Rows from block 3 of a small self-supervised audio encoder (BEST-RQ), named by matrix and row number. Rows with one number belong to one neuron. Each number is 500 + 40 x the weight over its row's rms, rounded and kept within 0 to 999. All counts start at 0. Numbers have three digits each. After the name is the row's rms in percent of the matrix's.
After each neuron's rows are labels from the 100 clips, of 14976, where the neuron reaches its highest value: "lies over" is the class under the peak. Only what is clearly more common there than usual is listed. The data: synthesized solo parts of chorales (CocoChorales). In brackets: how many of the 100.
# fc1: MLP up (model.blocks.3.mlp.fc1.weight, 768x256), inputs 0-85
# fc2: MLP down (model.blocks.3.mlp.fc2.weight, 256x768, transposed), outputs 0-85

fc1.288 130:478524551510488537526484525479482487483511503552532560465543431562456452526550469537563501510492535495548529433500494454514545465518489421443480478400583483479585520517482490503545473478495525467457504542479445469544492524564559513444506436490571472577493478
fc2.288 148:452459487478524477450587521530562493547496494448524474491576528587493532536583621522402404526526525456492492542545536510447487483483496564480552498466503593481545484546528502481454538497494520533519482498543547508519521469580530418454496537564530524426542533
lies over: D#4 (42)

fc1.59 102:532471535437527547474592528448506489468457485495487547478512477531445521568536497483457548487436487523504491508484498471556487470522530490483503432473456538528518533506542543513485496474503546518499474530514500516491475494473495528509455527467532463500492536
fc2.59 101:499506503487492528509469526493468512529470457512509575471500535500472540501500431477449517485511555515422457504542524487517513583531552440450445516488532524542551542496514552478540547483436565473479517470521486514477480555476478502494508571498370431503478496
lies over: D#4 (31)

fc1.552 084:564453488507465546489475440492518454509550509539491516510447453441463416485539501481455500481508517502501441487497483545548472476432495468498487497476496442500545532517479499516480491564529617518455486585411483483493499501414428482468445482503433489497515497
fc2.552 080:519579545531564489510403582505510472557491489546512527500459557481492461454451537495492561510401482450509504551509485514493472558455490513470484452501517538504466464501519439437522513489531512481494448482478507516501468540544511538494451528572482454474585559
lies over: G#5 (40)

fc1.587 135:537381514538441543491520575448557508438467469445408493491502484461428478519581483480467488482453486482498466515487530471538432444512527505495547492488510451497525525554492531541513554454505515546508444525478533494422492485508467525508499519517488511457507488
fc2.587 124:518508548495416548492506549461462497512458467486480500493465499511474444455605508541467460552404416443504471518434514465424430534527463482483448491538486546433443552513494515481585494545556495503527497450476556441447518544489486509462547461431463462527450531
lies over: D#4 (51); A3 (33)

fc1.610 153:492435505454469500489548418530502400502513454480493535504405462569457414487445574483496543491497562482499489521516533500506488463462500446519503557457464472455519534538517580531422425487522490502460567506504449524508495438427454527442421507487571497544511498
fc2.610 154:522585513523545497570443567466435576498551465503521444495560508497487403491509422567548547506445471538525500441521514482495509501494647499501499500468493509501436492477492468593503497504508489559527437515484484472517555539514496515455490490511548478438509568
lies over: G#5 (64)

fc1.156 137:511469484460487500430458511471556493578461492466475510537472487573535532514471519472512453470486529554411554492474477532466499406520508446416571511478499491484575537550464598486498472478480493502480563518524517496494485437475542459493531545512483528507453389
fc2.156 130:441502520469544564450554555541464514488473510443508470473474548529443580541414453573484539553544486520481524484505531535519508426464486475514543514410502517462486520506420489470471443536562404495498510444464505450479486549485500443443439542460547525427450566
lies over: F5 (55)

fc1.306 152:415409422529514564474471552398471490516528541533497542498512445507404442451496531492524531497453441510513513523497529430509453522493535476495525477462496470485521491511474467452525477567479493515527474492422552490493503518493488517472478498510517523535528487
fc2.306 144:513497477564511472485494453481527487508506547490427516527489482640503433505491487553481523612443553513491465457531450513529545450472503439528471500539471501550487447461542492440532564480482520523559499497463530509520524516476450514443459528479481483544501484
lies over: D#4 (52)

fc1.417 133:464470444517544549510524514468574466555497517560433574547447467478530431498502508506518472477502514526599525441469521495525506504491513496560502455458479522542562555425483507489485496462504590464494589468523496535490483509390503460514506451517431590526511510
fc2.417 147:454525509527472486506481504483501492453539441505540470489538573497520441528533520489523533510388468587543528490507453502556567458491471501489544486495510520412409495498437455470499479557567540456442380511481562508502404492555415475553492481497507561511491512
lies over: F5 (36)

fc1.355 140:445524555516556532472481540476465470415418506505491535483496446599485548508483474463506448476458446537448525554522481472467547460457485515451569448501469490511572491490470481432519438432489515441426547507421492470507471444476595493414517544483546442561548446
fc2.355 146:466557458545504487471419489483557518511520453473497476583570466546481535492480549571528480509514515576494469460516421554457586548547538506516529473471514410521447495460455553444545501540505431566545526507486528538446436476499510555483451504452504419587539472
lies over: D#4 (34)

fc1.631 146:512482529549499510546551468468506508533513495516463510489412477488481412406536558406552521497484555517437489563446416494542531480517460520525497463421463500522499502484518531500474505554519505546479507579509495554478505485449459532499496508457539512512424451
fc2.631 159:503507529524437539519522538520473529475509470494519499504476480446517501537586524515547471536451551500532577511571470504441530537533482495473415454479512479525495556528476615468562496446494492483456500508561498503498501472517482564460472421439516486543471520
lies over: D#4 (49); E4 (31)

fc1.230 126:519554447545516569570514478474499476524513494554399537488437489504481458453518536466569483480464551527505534534496396487508547455464514518484534540464472512469531546433550557416473471527434537476470522527445492569425524485500440514488507440462486500447520433
fc2.230 124:475541474519442515457526445445471440491577467471530447543521474462520474521511481530488509509540500497495458490596517430507510531523524458554481407547470523425486453463445516504535481446520505535480512507459489461516576441471486450431473518485585416600469518
lies over: D#4 (78)

fc1.199 158:514509501489477506467528521511489461447454483494493553514469493563534524559478523534527595500505569513441546471483561477492527418489530441450536472504547422532484534592569514508468506454533481481553444499430499544542531460450489501487433512494515507470497499
fc2.199 151:520487517487492500452448504545471493505508445543446469508452466440477421509523516510433513506504488492434439513463436504462452501519526402496418449476484531494473560523488510567491540475544526553421469473504509473481495476517495515518504516451461526474503510
lies over: G#5 (48)

fc1.545 147:469513503509409497502537476541531384540518485507444543463451470554474556432480505490484493474479540483526431485512553576538480503454483475499544570493500495508569600493532496494524482496554565548478588503544395569486508455480490495504522463576505547457498500
fc2.545 129:472515469534429432559529483578513531519521510518516521500472535519488481433398534505476538444447581506487477521459531472485526493495501465518490533525448519501470508483509537517476472431492494557476532480505435445456488470508427495436416417519522511493516553
lies over: G#5 (98)

fc1.460 078:510513411495476578503470450459500401503534515454404536494489508523505535534484523514558496466530554569498503477511535441533538462464533425492529503477559451524484498494435451484454453455579507516506419590424510510442505503454570445463464458480459502486563450
fc2.460 084:505555550517529526525485457471432466534472513481505494498436579495472556515552503513510533505527459534457472461474517536516499480448477440513450552505493470529516572526506429546489560467568504547470455533467475480472450567535496571470473539497474468488532546
lies over: F5 (35)