config.yaml
arch: "transformer"
train_examples: 39062
win_length: 512
norm: "rmsnorm"
hidden_act: "relu"
head_dim: 32
fused_qkv: false
subsampling: 4
layers: 6
positions: "learned"
optimizer: "cautious_adamw"
lr_schedule: "wsd_sqrt"
decay_fraction: 0.4
warmup_steps: 1200
Rows from block 3 of a small self-supervised audio encoder (BEST-RQ), named by matrix and row number. Rows with one number belong to one neuron. Each number is 500 + 25 x the weight over its row's rms, rounded and kept within 0 to 999. All counts start at 0. Numbers have three digits each.
After each neuron's rows are labels from the 100 clips, of 14976, where the neuron reaches its highest value: "loudest" is the band of the loudest frequency at the time of the peak. Only what is clearly more common there than usual is listed. The data: synthesized solo parts of chorales (CocoChorales). In brackets: how many of the 100.
# fc1: MLP up (model.blocks.3.mlp.fc1.weight, 768x256), inputs 172-255
# fc2: MLP down (model.blocks.3.mlp.fc2.weight, 256x768, transposed), outputs 172-255

fc1.300:526507526524474539518511497469495496518488530508468513480468530455502472471516474455495477501478522521444514539483467461541524455536444488469492501487489524504506500476452487464509496490516475519530460476525507492536509453486507493518517496534496449485
fc2.300:513517499523522477502504511507474494508515486499518437483489469485521520520506506519501489500499497504559468459455534512490476518503504509531487467549538485462523548491528502520491505495508523484519543509521494516496425556488504483486520527471516522473
loudest: 250 to 500 Hz (92)

fc1.538:476496501518487518556497527483486487507477536517468526509528500466455494485505492483512478474478504498457542549475450452487505526501506490556498515491496514466507495515513495535491504478524505487528504502501504516479496497506465465486521438508501491463
fc2.538:414483509473468506481544524466475499520469469504481499511506468468500469507469501501494492493475488535449524502433504496505479450498495485493515492493492471507505495506495506498490503513491515499543514494508494548506525502487508513483465467520514506452
loudest: 1000 to 2000 Hz (34)

fc1.211:524497491447483468494489557510504476471487520529524454546453486471509489535492487492565495522510505493534509528512488504488507507505489498573536468456493497478519487531471493523515512534524498530503549514510490483554496466466529482539513522507484507519
fc2.211:484477518471510493516484503522527454527464481494482488511493498501498437529521515506526480477505480546555486497455495509482484507508528496509500452499526499513503488496499482524525517494555486505491487518544455496520553512505512442518459493495449564502
loudest: 250 to 500 Hz (90)

fc1.670:509469496490506502460489453534514501505499538529525499495486492518507501460526502539506509488504517473473484538491525517514502499461424491534547479458539496457472521526477506495502507530499462535487485469517477495568504475494483437520490528508474515504
fc2.670:529509527527545462527498498513502461498522478511475476531518497477512511514513510478514492500479492507501467483518524485545510489519492490444492472521513497495499547520477438467479536484471502452519497511501498491456514480512536462555454469495484492518
loudest: 250 to 500 Hz (92)

fc1.144:531508513488533457469499451482516494470502473528483460530471494469520473520523490469470496498522479543476484490524532465509522468517434515534490469494500433523475510509493510512492467506467487499528482461536490495531552508491522521516496508510471499516
fc2.144:531523539486491485503471502533471499582455476528491539452492499523488528502520490514512486511463481510545482515473522506449494544496500541535517524498496504523531487479495540513467509506506504516496511467518480517475517521510545496471473504554475485498
loudest: 250 to 500 Hz (100)

fc1.124:519502511470505509496546523522496520493528471501509498454525514524489502495520497507463471516509535501480498491498490517510510488487498507545513492451498514522560482480492528514480497487528493566530450490537481466535499509511523545591513507522484482505
fc2.124:552476495506477485518484516498488520498503526467511485512469503470498446494489543463543489528486478486505513462470502496519498527510491516462481480500472511499502463536521481496495508485491490488489522507496499505505530478505468472468477507462472499499
loudest: 1000 to 2000 Hz (34)

fc1.209:492502518513523470497510531507479461509492502480507483506474526462507521493542480542491488481538515468526489497514528485461495524490474441540482475472505466518510488505472491484527475538475507507484534475497496480551480513527528474512534515485471496503
fc2.209:520503521524486450500474487473499484514475484487457485479460526537502476510459472494540487494500486481517509465537497497506462507518513493497456517525474523478444483481506482515489468525493476482518519460526526529453559536496465533565494496541508522533
loudest: 1000 to 2000 Hz (34)

fc1.485:474454471479505499532548499495503516495447490515449491547514494522533512517512492531486491550512476493478507515516505500486508457462424500541521487504494492480518499513535509531511472473490463490504533518530545488517506506494531515574485540490461506509
fc2.485:438488510473499506514531493471553525477520516492513501559504521499523476458479498492474513483474501517534498454461469514486511463497496474511542455519526491519494514458472533499482504534516495501498501470521486489521500495537515496518457522480501459505
loudest: 250 to 500 Hz (99)

fc1.418:499508534521514462485544476481537508430521469536473427474493513509496462469523505515461501463522567462513518466450482455509521517536504491471487494491472452500455517515510450453503509539496502477489488526487528471491503476538501511501505515499478493498
fc2.418:463503473460488494509478509471432489489532487486524515462518463487458494490485545493504494444496536522541509516494501504485475501526500521473480468480468498530488498460504530528559503495538459509497502530489496515493512544490523468517511564506480557498
loudest: 1000 to 2000 Hz (32)

fc1.451:511479492463480495544539489455508510481470498522479519487484461478476505519548472487511501499453498465491520476505486484503487505492467498513503483478572463551464460508503520446517493514517479553513498458511525498464464502498533529522542507513498473481
fc2.451:515475489501492508516487476522488440505519535516542491481495497443470512494516515522512502457501514520520529509456518479507476501483530485467496516468516527502457447553519483518536490527533461509481519490518479498513511476495509436488495533480504557507
loudest: 250 to 500 Hz (84)

fc1.362:505512521495519533468513517502499468526479449512471530493528519516534513497490505490450481462523525493464515505520492483549529454555471521506494452507502533471524446467456487508533475481471451484528469521480485485533524459547493502511501488509474497465
fc2.362:495468533483548481471517524486525504527461492493496489501533454497464526502510478500500499450480453481495482509516502494519455522484524495492517464529499454491512537523490543500468494520494511510478523493500504525463483514467529499525508538487511507487
loudest: 250 to 500 Hz (75)

fc1.322:487488477490506556505538486493492528469475495515469523506495528514539465498551473467507500509557505507533490452533486453519514474524489503482502506500478502555509507517493471540511496498494504490498533518522503476487488514489520550501521550518519506486
fc2.322:495500488508482514518508483484513477472513425501498499501516500475528518556525497473494478536509519520490507490486542472475514488524455489520504492517541463523481473483462489439517512496535524471541513516542500482513490531501506539565502480513521495474
loudest: 1000 to 2000 Hz (53)

fc1.339:476494464471489478515539520478486535500503517505502457499524475489499467491467483483505515466534514475520496507523494502499477506482497461485506482453535426517514493500487517425556503525463495502499485485505526497518519499489545507527454554505475491476
fc2.339:513467512500494492502508536540478498447523490506491500504490497488509501544525479467492514526489484527482522512526470523511526460479454489578525436541470506471497473526501504504505471475482473491491507511505491466501526513496519527522525494536530513539
loudest: 1000 to 2000 Hz (39)

fc1.741:497468503501510505469537474482522520484489505530528463503430484515480533485470484534517500477490528523532456529499527513457469470487496482496516491502534514506483518501520534472495524520508491511483495434524487523481510462485509475501514551532501521451
fc2.741:512485513482530488549508532513494505511450516504531530492480497504497537485471479518484484508465492510491491506537524503482433487499483430513453516521533493505479512464489453475495523481475483524438472504493485507493480493478509454538484525472486479489
loudest: 500 to 1000 Hz (87)

fc1.666:531467466487517520524480493533477488511499521564494497508480439463476508502504498489472533514469478519484472490499482502523475505516529507510514488453466455456507507562526494521525505500495480489513516499505475508454474506452515480500505486507526508508
fc2.666:525469493524462493498507461497496522482473533467524467523502474480570526490462472518525541486472469474502477500506522509491459510502463501453442485497535499513498495497482507522470517463484531485488523513493522536505511474514512503528474480466502528483
loudest: 250 to 500 Hz (83)

fc1.744:486458475497490474492492456511518498526510519521534476493504482526489508526482501508488552495510506498501514528505467491506474504478489481525531475491479462507525505529522576526480482472516534522511483487498511484496491495533518509498523503534533510507
fc2.744:489485479552460489513529519471498496510446489507510557525518485477482508489511538518530529489454496507506514439516515491517489443500492473505495478538490486504525525480519510505474489506466534495504529483509522529490513479515521502487514426484527470509
loudest: 1000 to 2000 Hz (86)

fc1.402:479497512466501461447477467509515427497440507497492425524473533544523485518500496513467529495538546452499517483486410468489501492549489487505480489496509498510478467508447501503472487515518526519496477506494513454494483461517524470482528494484527533517
fc2.402:462505514475468491508536504511505540467528488467497538495531459527529481493528479479525428500478490521535519523542498483479526496527484450506496500522493547511479494499510521505569478512496501489471507476529533502534506497471556538518488519528444494487
loudest: 1000 to 2000 Hz (34)

fc1.500:475488519483524484456497473502459508474461536533519486435537480527494511524524453477474481518487479487504501465513490495514498492510469513434518489513439481468502538509501538479505520504500494504459521499486476547479516429529530474498477483475482477453
fc2.500:519474498491440492479488520470502507510491500507476496492483499492534484483456512500521521511496518486474530490507519498559500510518481511557497491502520504509478440506497499493533480468528500527490472488451495505503515497502496504531493468522443483507
loudest: 250 to 500 Hz (100)

fc1.166:481495463516474510496523496507518475486489549487513515467505475467532491481510487503508467497536526455484460528480513503493440500496488499508488483503536509461513514486488500515519516486502517493489500519515468517528480499527504531511517494479424484531
fc2.166:481512527461521484501502527509496513477491468511472485532552495546516477494466467488522498497516471503485520491481510502497530459506517468481547465457520531494492452528527559502518489535494447512487486515508531486510516518455501460498466534485481513508
loudest: 250 to 500 Hz (83)

fc1.699:474474515490507464488512533519511505484467492495513481456495490509489474504523492509532471516519526523486508564479499449493537470492480495568509480483485487490507510508404546535468510499549483511512481495579449457536469465471515491515490493514460504503
fc2.699:480513539508528493493523489510481497516506503493471456496476489497529470522496513463516417490516497511520511519529493519483498548522499459454505489497488438444505478460472498485508493490459512485520521537502490519465492495514510526516486485464494505482
loudest: 250 to 500 Hz (74)

fc1.148:497477507493455483491488436497520475504491549510495481489472481503524432491516504456542517516516484496495502506510496495512504523467448492507513502508480539517533517488506506496483536528473478511488539488539457478507518465532537455504464541495502473471
fc2.148:520483514504477468489473480476530481534484488522502530477519482485456545496500482476457465568483466499513465468571480458541489529512482511464470511523451473516551490506492493513499542490495529471506471463501526499484490483511517499535497473561488497475
loudest: 250 to 500 Hz (99)

fc1.608:528500493511553523470510464448511494499529513510488492483470520493571512472531521558527512486548481461474486515505489489534523491554483498546522489502508492506496486541480517517486476465511495524526522479478498469521448503516484479488493488512507526511
fc2.608:510468511463495535483497507480522473577467494527490505483462506464536460486463509502526446492467512509476513455535498505470519485533508512475472488527501503479475491489478501471515510486536520499555481496516491537491492491502531506504467490506447487457
loudest: 250 to 500 Hz (72)

fc1.292:475529520518517505488517472491522511498478494495486495465520507482518481499478459491517503484465504467489546507551510500473502517481503474461439497466519462541472498501519510501543480514480468565493481493507532492520499447498556528502510467477503481496
fc2.292:516453479471515564493554491481478499521506513449514439454526463533470474505526480502578509531482503521512473499491513518542502498502508425533532480504485507501511503525547485509517456488492535488469548506480466514520482520529534524514472532524482529494
loudest: 1000 to 2000 Hz (44)

fc1.703:484511492485509513486505499535493503477506495519543490473504463488468445484497476458481561467497520491485514477500504494509506421478486449494487492494513490483492539520488508496518486495510477494492489481519479480522466483483493492500524490503505475490
fc2.703:471540530526538486495469466511494515511502507502560530486483467479551486478476487526540537508497502501487509536467499484494496510489505464476498508493483516532444506486499529493545505521503490503491513491482487532507448525482485470478494489497478513496
loudest: 1000 to 2000 Hz (31)

fc1.587:507481488484498530563533490532486467484493522515515473515520478481452501526532538527497489490464528512472447550494486495486497500473456494499546439487444498493485470494506501500517468500545505497477532494528473507533464489492544460527499514531470514469
fc2.587:522483504549490533503520487505518519495482498471529495540531473480464526515498507481519501462469505483550470510512482498481497523444476478409485456516461500525463453476501500502511502512514516458516516478497469513483539515547495529523512516506489460525
loudest: 250 to 500 Hz (96)

fc1.273:489510483496514483499520500489529452472502496486447476556422442485486503527495460458468535509500497514515500481512478483482529479514484479504475493474485479485498471503474455509488465501530499529504452526499553501462514460487486547505508507504522526524
fc2.273:535500488496501540492499483511497519500492482504531534479524507486517496452516537506528518482466507495475500498530531518507463446519503548473482472520534486486501508482491491503491524480486520506513495492516444525497493512504479480503489491505510501466
loudest: 500 to 1000 Hz (74)

fc1.357:504487474476477527529484501500496488481534493502512484489488462453468474528497511511506485507468504546488470464523537484505506438492462509464546473494482522480499499473492484486502491506521456488462488528480492569519513438514507522539520501480458483500
fc2.357:458510495498467521506468512503517518503509502491514462502466491491495449485443480495524510497489525491493510499518514516523472508537488489543492508499515477477513468536506528484538488490529522499468474462492488536502484485471511536515520494538438453526
loudest: 250 to 500 Hz (88)

fc1.283:531507513486493500485517530499521476488510528508455511527477510501544520491501469477513535485528484460502525548513529564496497551474505454472480515470513495506505495496458522525497573511486551511470569486496503470496536481491531549499508533500506507557
fc2.283:472492495479481511487555491524523468525506553527512509515501508487522535478540493521485487479492516494530511548518543491499536480486491431475505500474518476478531530474476530513493464548483495495467492512458465500479495502465479537487488491481454526518
loudest: 1000 to 2000 Hz (50)

fc1.146:489460505479503466480503496505557478491472532528506468545484507522510503500475450515505501504508521454499484565520507517493477465427466478522506472451505502470500498499472543500495549495488464532494493451498516465549510452500511500525500511506478483531
fc2.146:482542497520486493522534484461504491530539477500524510490504493482481486513516513462532493492453488530466518486513525475539493451534485468470531480507521522508516546507486491482484483508513504502496503493500481550475482517498536491531496464484522485487
loudest: 250 to 500 Hz (71)

fc1.310:454511471482501517532517499547528498477435499500513502513461456452540507471486482470469516501512493482493456457536474508470541499456506466492480493507503486483518491523444531506473543527473509497461527504517515456538476519488532540506474481499510473492
fc2.310:467507496524506496498481470476480551495498476528448533503491533485480514542549487542462502482498521529501472496473461504469510491493527476480520460519497521510497506468503512509469477515489511520505538509473470531508512487504455470541550505514517532448
loudest: 250 to 500 Hz (94)

fc1.555:501452546475460470538491475532519471501511530525505421483461473472471507500494509512474519455511580472524495548529493489497474518560505498479462494534521499501497487500507529451504526493483517514495481480548501503483516495490508451528512543552513501477
fc2.555:525489538465506469505469520527488492492494528501498521468513509497505530514499455513496478482507520485535505522492521457468491513480489488506468502500509446496482519496451454448535475484497506472509478510539461495517476528523491502568506491497467498489
loudest: 2000 to 4000 Hz (62)

fc1.285:520514480478498490485504489516456534468514525509506508513512514514491497496505453458486488506517500517501496510476474491517530511528497498518515473415488454547491525543482533475511524505545503506527477449489494504520483494443508496507557525539510441511
fc2.285:525509487533496504500501500519495480460517515523496486519497474449513513506475495502542529519466480482517462463530478500538478484492515533473498479544498498482529470459467530487485507469502542486485511517503510524445514475548510544517464488534468479505
loudest: 250 to 500 Hz (94)

fc1.546:498482489496461474471513474432480494500516486540445475517482490507487471511553522492496475510482463505509494485538501462451485515507471504497487517507481473494534511477511482452518503470463499481544518499549489485468512496554470479521511527488476492472
fc2.546:446515511497527501591468503508554481509493527466495520505503453489491486468488497516497478492506522535461516476542483507502517477469526485517503462496509499464487474492452502521491488531512525498469470486562472497508506510474490508537470509524473505517
loudest: 250 to 500 Hz (99)

fc1.127:492467474511517455468498501532484504516459526490507452482525463488505481504521526491514476526502521479480485487515488478477480531492498510469453512457457481465495506511511530473485555483516494512510533528515480517474498473495465502533497497497447522537
fc2.127:507483494520479493510542500545521511463515523500454480492545484506496536473525511527522544505487483484490481473509486508504503525513523576484486457514496495514482505473484488533419504482513513498514481474491548503481508457509507489489527450514502491499
loudest: 250 to 500 Hz (77)

fc1.541:475508544485472473502575530486478500501478498530466498488513499483478451460496494463508510481493531519467540495495440477552536477524435511527449516479469493457532535478484462503468473497505478504506459472506470463505528440512550471507532471560523458486
fc2.541:495532472480526471490548508524502545536479460438495473480548501517503554521499494472474485533501488473497534497484496502526466522486518551467508486509516505472512512486459498487474540488486508551476528545519488460468509552466539525539492500486510494487
loudest: 250 to 500 Hz (99)

fc1.356:515493530475465524541509498473470513495529506514483519478482462497485501532523494528504520540451467551542486491523520450494497511527430493457531490507455504486544532506521476459507494505480540487495534500511520519475491486519513461517486495518483516465
fc2.356:482510467506512518529537493510452517523512476460517542487491498482497522531507481539511526556540542532430487531482469514507511512492507480487546512519491532490513491511507477492469517547493523499465473504498496519521464558536560534522531462500537527487
loudest: 250 to 500 Hz (78)

fc1.286:510500531503542496462518517523510516471498459561539497475500485515488535473530530531483471460451522477517467479492527508487499495492514478507479495471530496496494510528512500461526499473510508508520539486579511521515449491512485476535464470499474530467
fc2.286:473493509469500504509499517502531497505494515487484487514505477503559484517481446487529474479480462467481508511546524507490454473546475538480501471521480523465507449508458550528516511531473539525540486508521507486497540480494514528524480499574489508502
loudest: 250 to 500 Hz (88)

fc1.625:542450492494504487539497481471508467499470499502480483516466489509487454492496469512462505490479551525508484508499445492469490490546475470507496474517484469453490481491503457493500474478522534534511466549474493529506521488535503517507499512504500520490
fc2.625:532541529493501499472512482506485494526480556486502522541485525515527493492445476490520517526463487531477493517519551556514446516538439499541528503483508498472492549504486549501471553489523532508487507488479485505483512539495480498537493492521475502532
loudest: 1000 to 2000 Hz (28)

fc1.212:493487538533508514544531466504503436442497532489507473497481458499506525521483495491491509501471493453511503534536511488499474503483476496483514481484497516504410452461491481471504491468547441486478493491473505525466485483522497514505529504509490457549
fc2.212:469508488547509513511488501550433484487537479484517492495481457479519517492466484518499504500522524521500515540525515477442480478487486509490509456515512498453498498490453511506456509492466464510501502558502471501499465499486533517488514541507512490536
loudest: 250 to 500 Hz (74)

fc1.199:518455493512550503544517524481495485511484518507479544531456521528475535537557454537510509499491471513483505487476509508450500538470502483547495504439491501500488483487517499552496508471546528509505521528479498506488463465487494493501531502484514520484
fc2.199:466466533496466464527472513501515474511500509504483483473482492496462511447472506508484485461506519532492490508453475522494502540500533481526484570512471438509476491490468467521504534545517544521466473501507477491488495495531507473491503543521486518470
loudest: 1000 to 2000 Hz (49)

fc1.205:490447454517472508495538493464520500509500504528503525481519475479504502518496509514475485501438496518449490497448509467514470471532473485486519484482512527523494483525478517510507509483486497510513513494493479564536484454527510478546533455510441504414
fc2.205:497539514427524490484502509482521477520462476531527518489523481499521511498491483518526500461512530485507518469496522510491432446541503554536485477486529472487492526526479504523477506557544546539463524476556526495491490517455494468538476504497530495492
loudest: 250 to 500 Hz (95)

fc1.380:484510532506496475485510478489514506496496515521519493540495515499484520494570458497508485522513521518491533521489435467472525463470446475507503472468537493495499520446448487498457514505540490515523487472496506556532510502456538497498507527493477488438
fc2.380:474510483521485511536467480483474538494536496519501542491491490491476488473495535502490478494453507497506469546504517510506475504492493476496509484505492476497459549474463509510506505506487500480555489493531482500489535512533519494532545476516472497468
loudest: 1000 to 2000 Hz (40)

fc1.391:489509489517520502539499481463505450518511534506486470509485494473473473546537507526499483528446476530523436451536485463492532463495458457528511486514511497519544500471473480491488479495481478486470482490517491500522475496545492508506505468493490469466
fc2.391:454500493531509502464502504499463483492518511488487516477505480508509523513486473564512509506486532469489477557534499523561510480501458499522510502546488465447491510482484499473512516496492534511476504509508494523458475507498518543517494512529541478532
loudest: 250 to 500 Hz (71)

fc1.544:485509514465470490479543539510500470452496502509476507458529487508473489518485463471514500529513538484530494541510472479511510491476453478479525482521423509502479497470505521517520468467496443516495449475491493509564513477527527505530496512523465465491
fc2.544:556506514470479476490533532500458469495499492515461515483523526448466510494447548507504468476508505472478476450495466475488460477538515513494491526474520438486524503493487476447519478450516503505492503489508529519504470496525478513559527494494457504489
loudest: 250 to 500 Hz (92)

fc1.424:492510502477472548525466499521467481510504508533461483441504449456510454538512523468500499521512495513514477506456531528480492499492507515490502509505492540461463516499516501502514523515464511505513472499533474496496517491497489452546476502496487475508
fc2.424:482485546551449503513508468504521479527474526504490485466506516552495518477488513524498518540506480468495468529528510475514492462496490516491501536527469455494468547514479487500450479527509488496462479488471592511513515504512530498508554456517492490531
loudest: 250 to 500 Hz (75)

fc1.80:464528518515497488453566528479528521515502533530537516484532476512522499501499477469475518467540523480456523493500502469530491471549446483489494489489494546506540519473509470474491491494478509499476504494500525480525529454537556474503537497517496457531
fc2.80:463469485460501479526536493506463520514485489474475515472532457460538558500524505508498460505499484481483533520484520524487456532468507475517472488507526539438476447496491508522488471495511535543470523539505490478488498531475529503504473526507507568458
loudest: 250 to 500 Hz (87)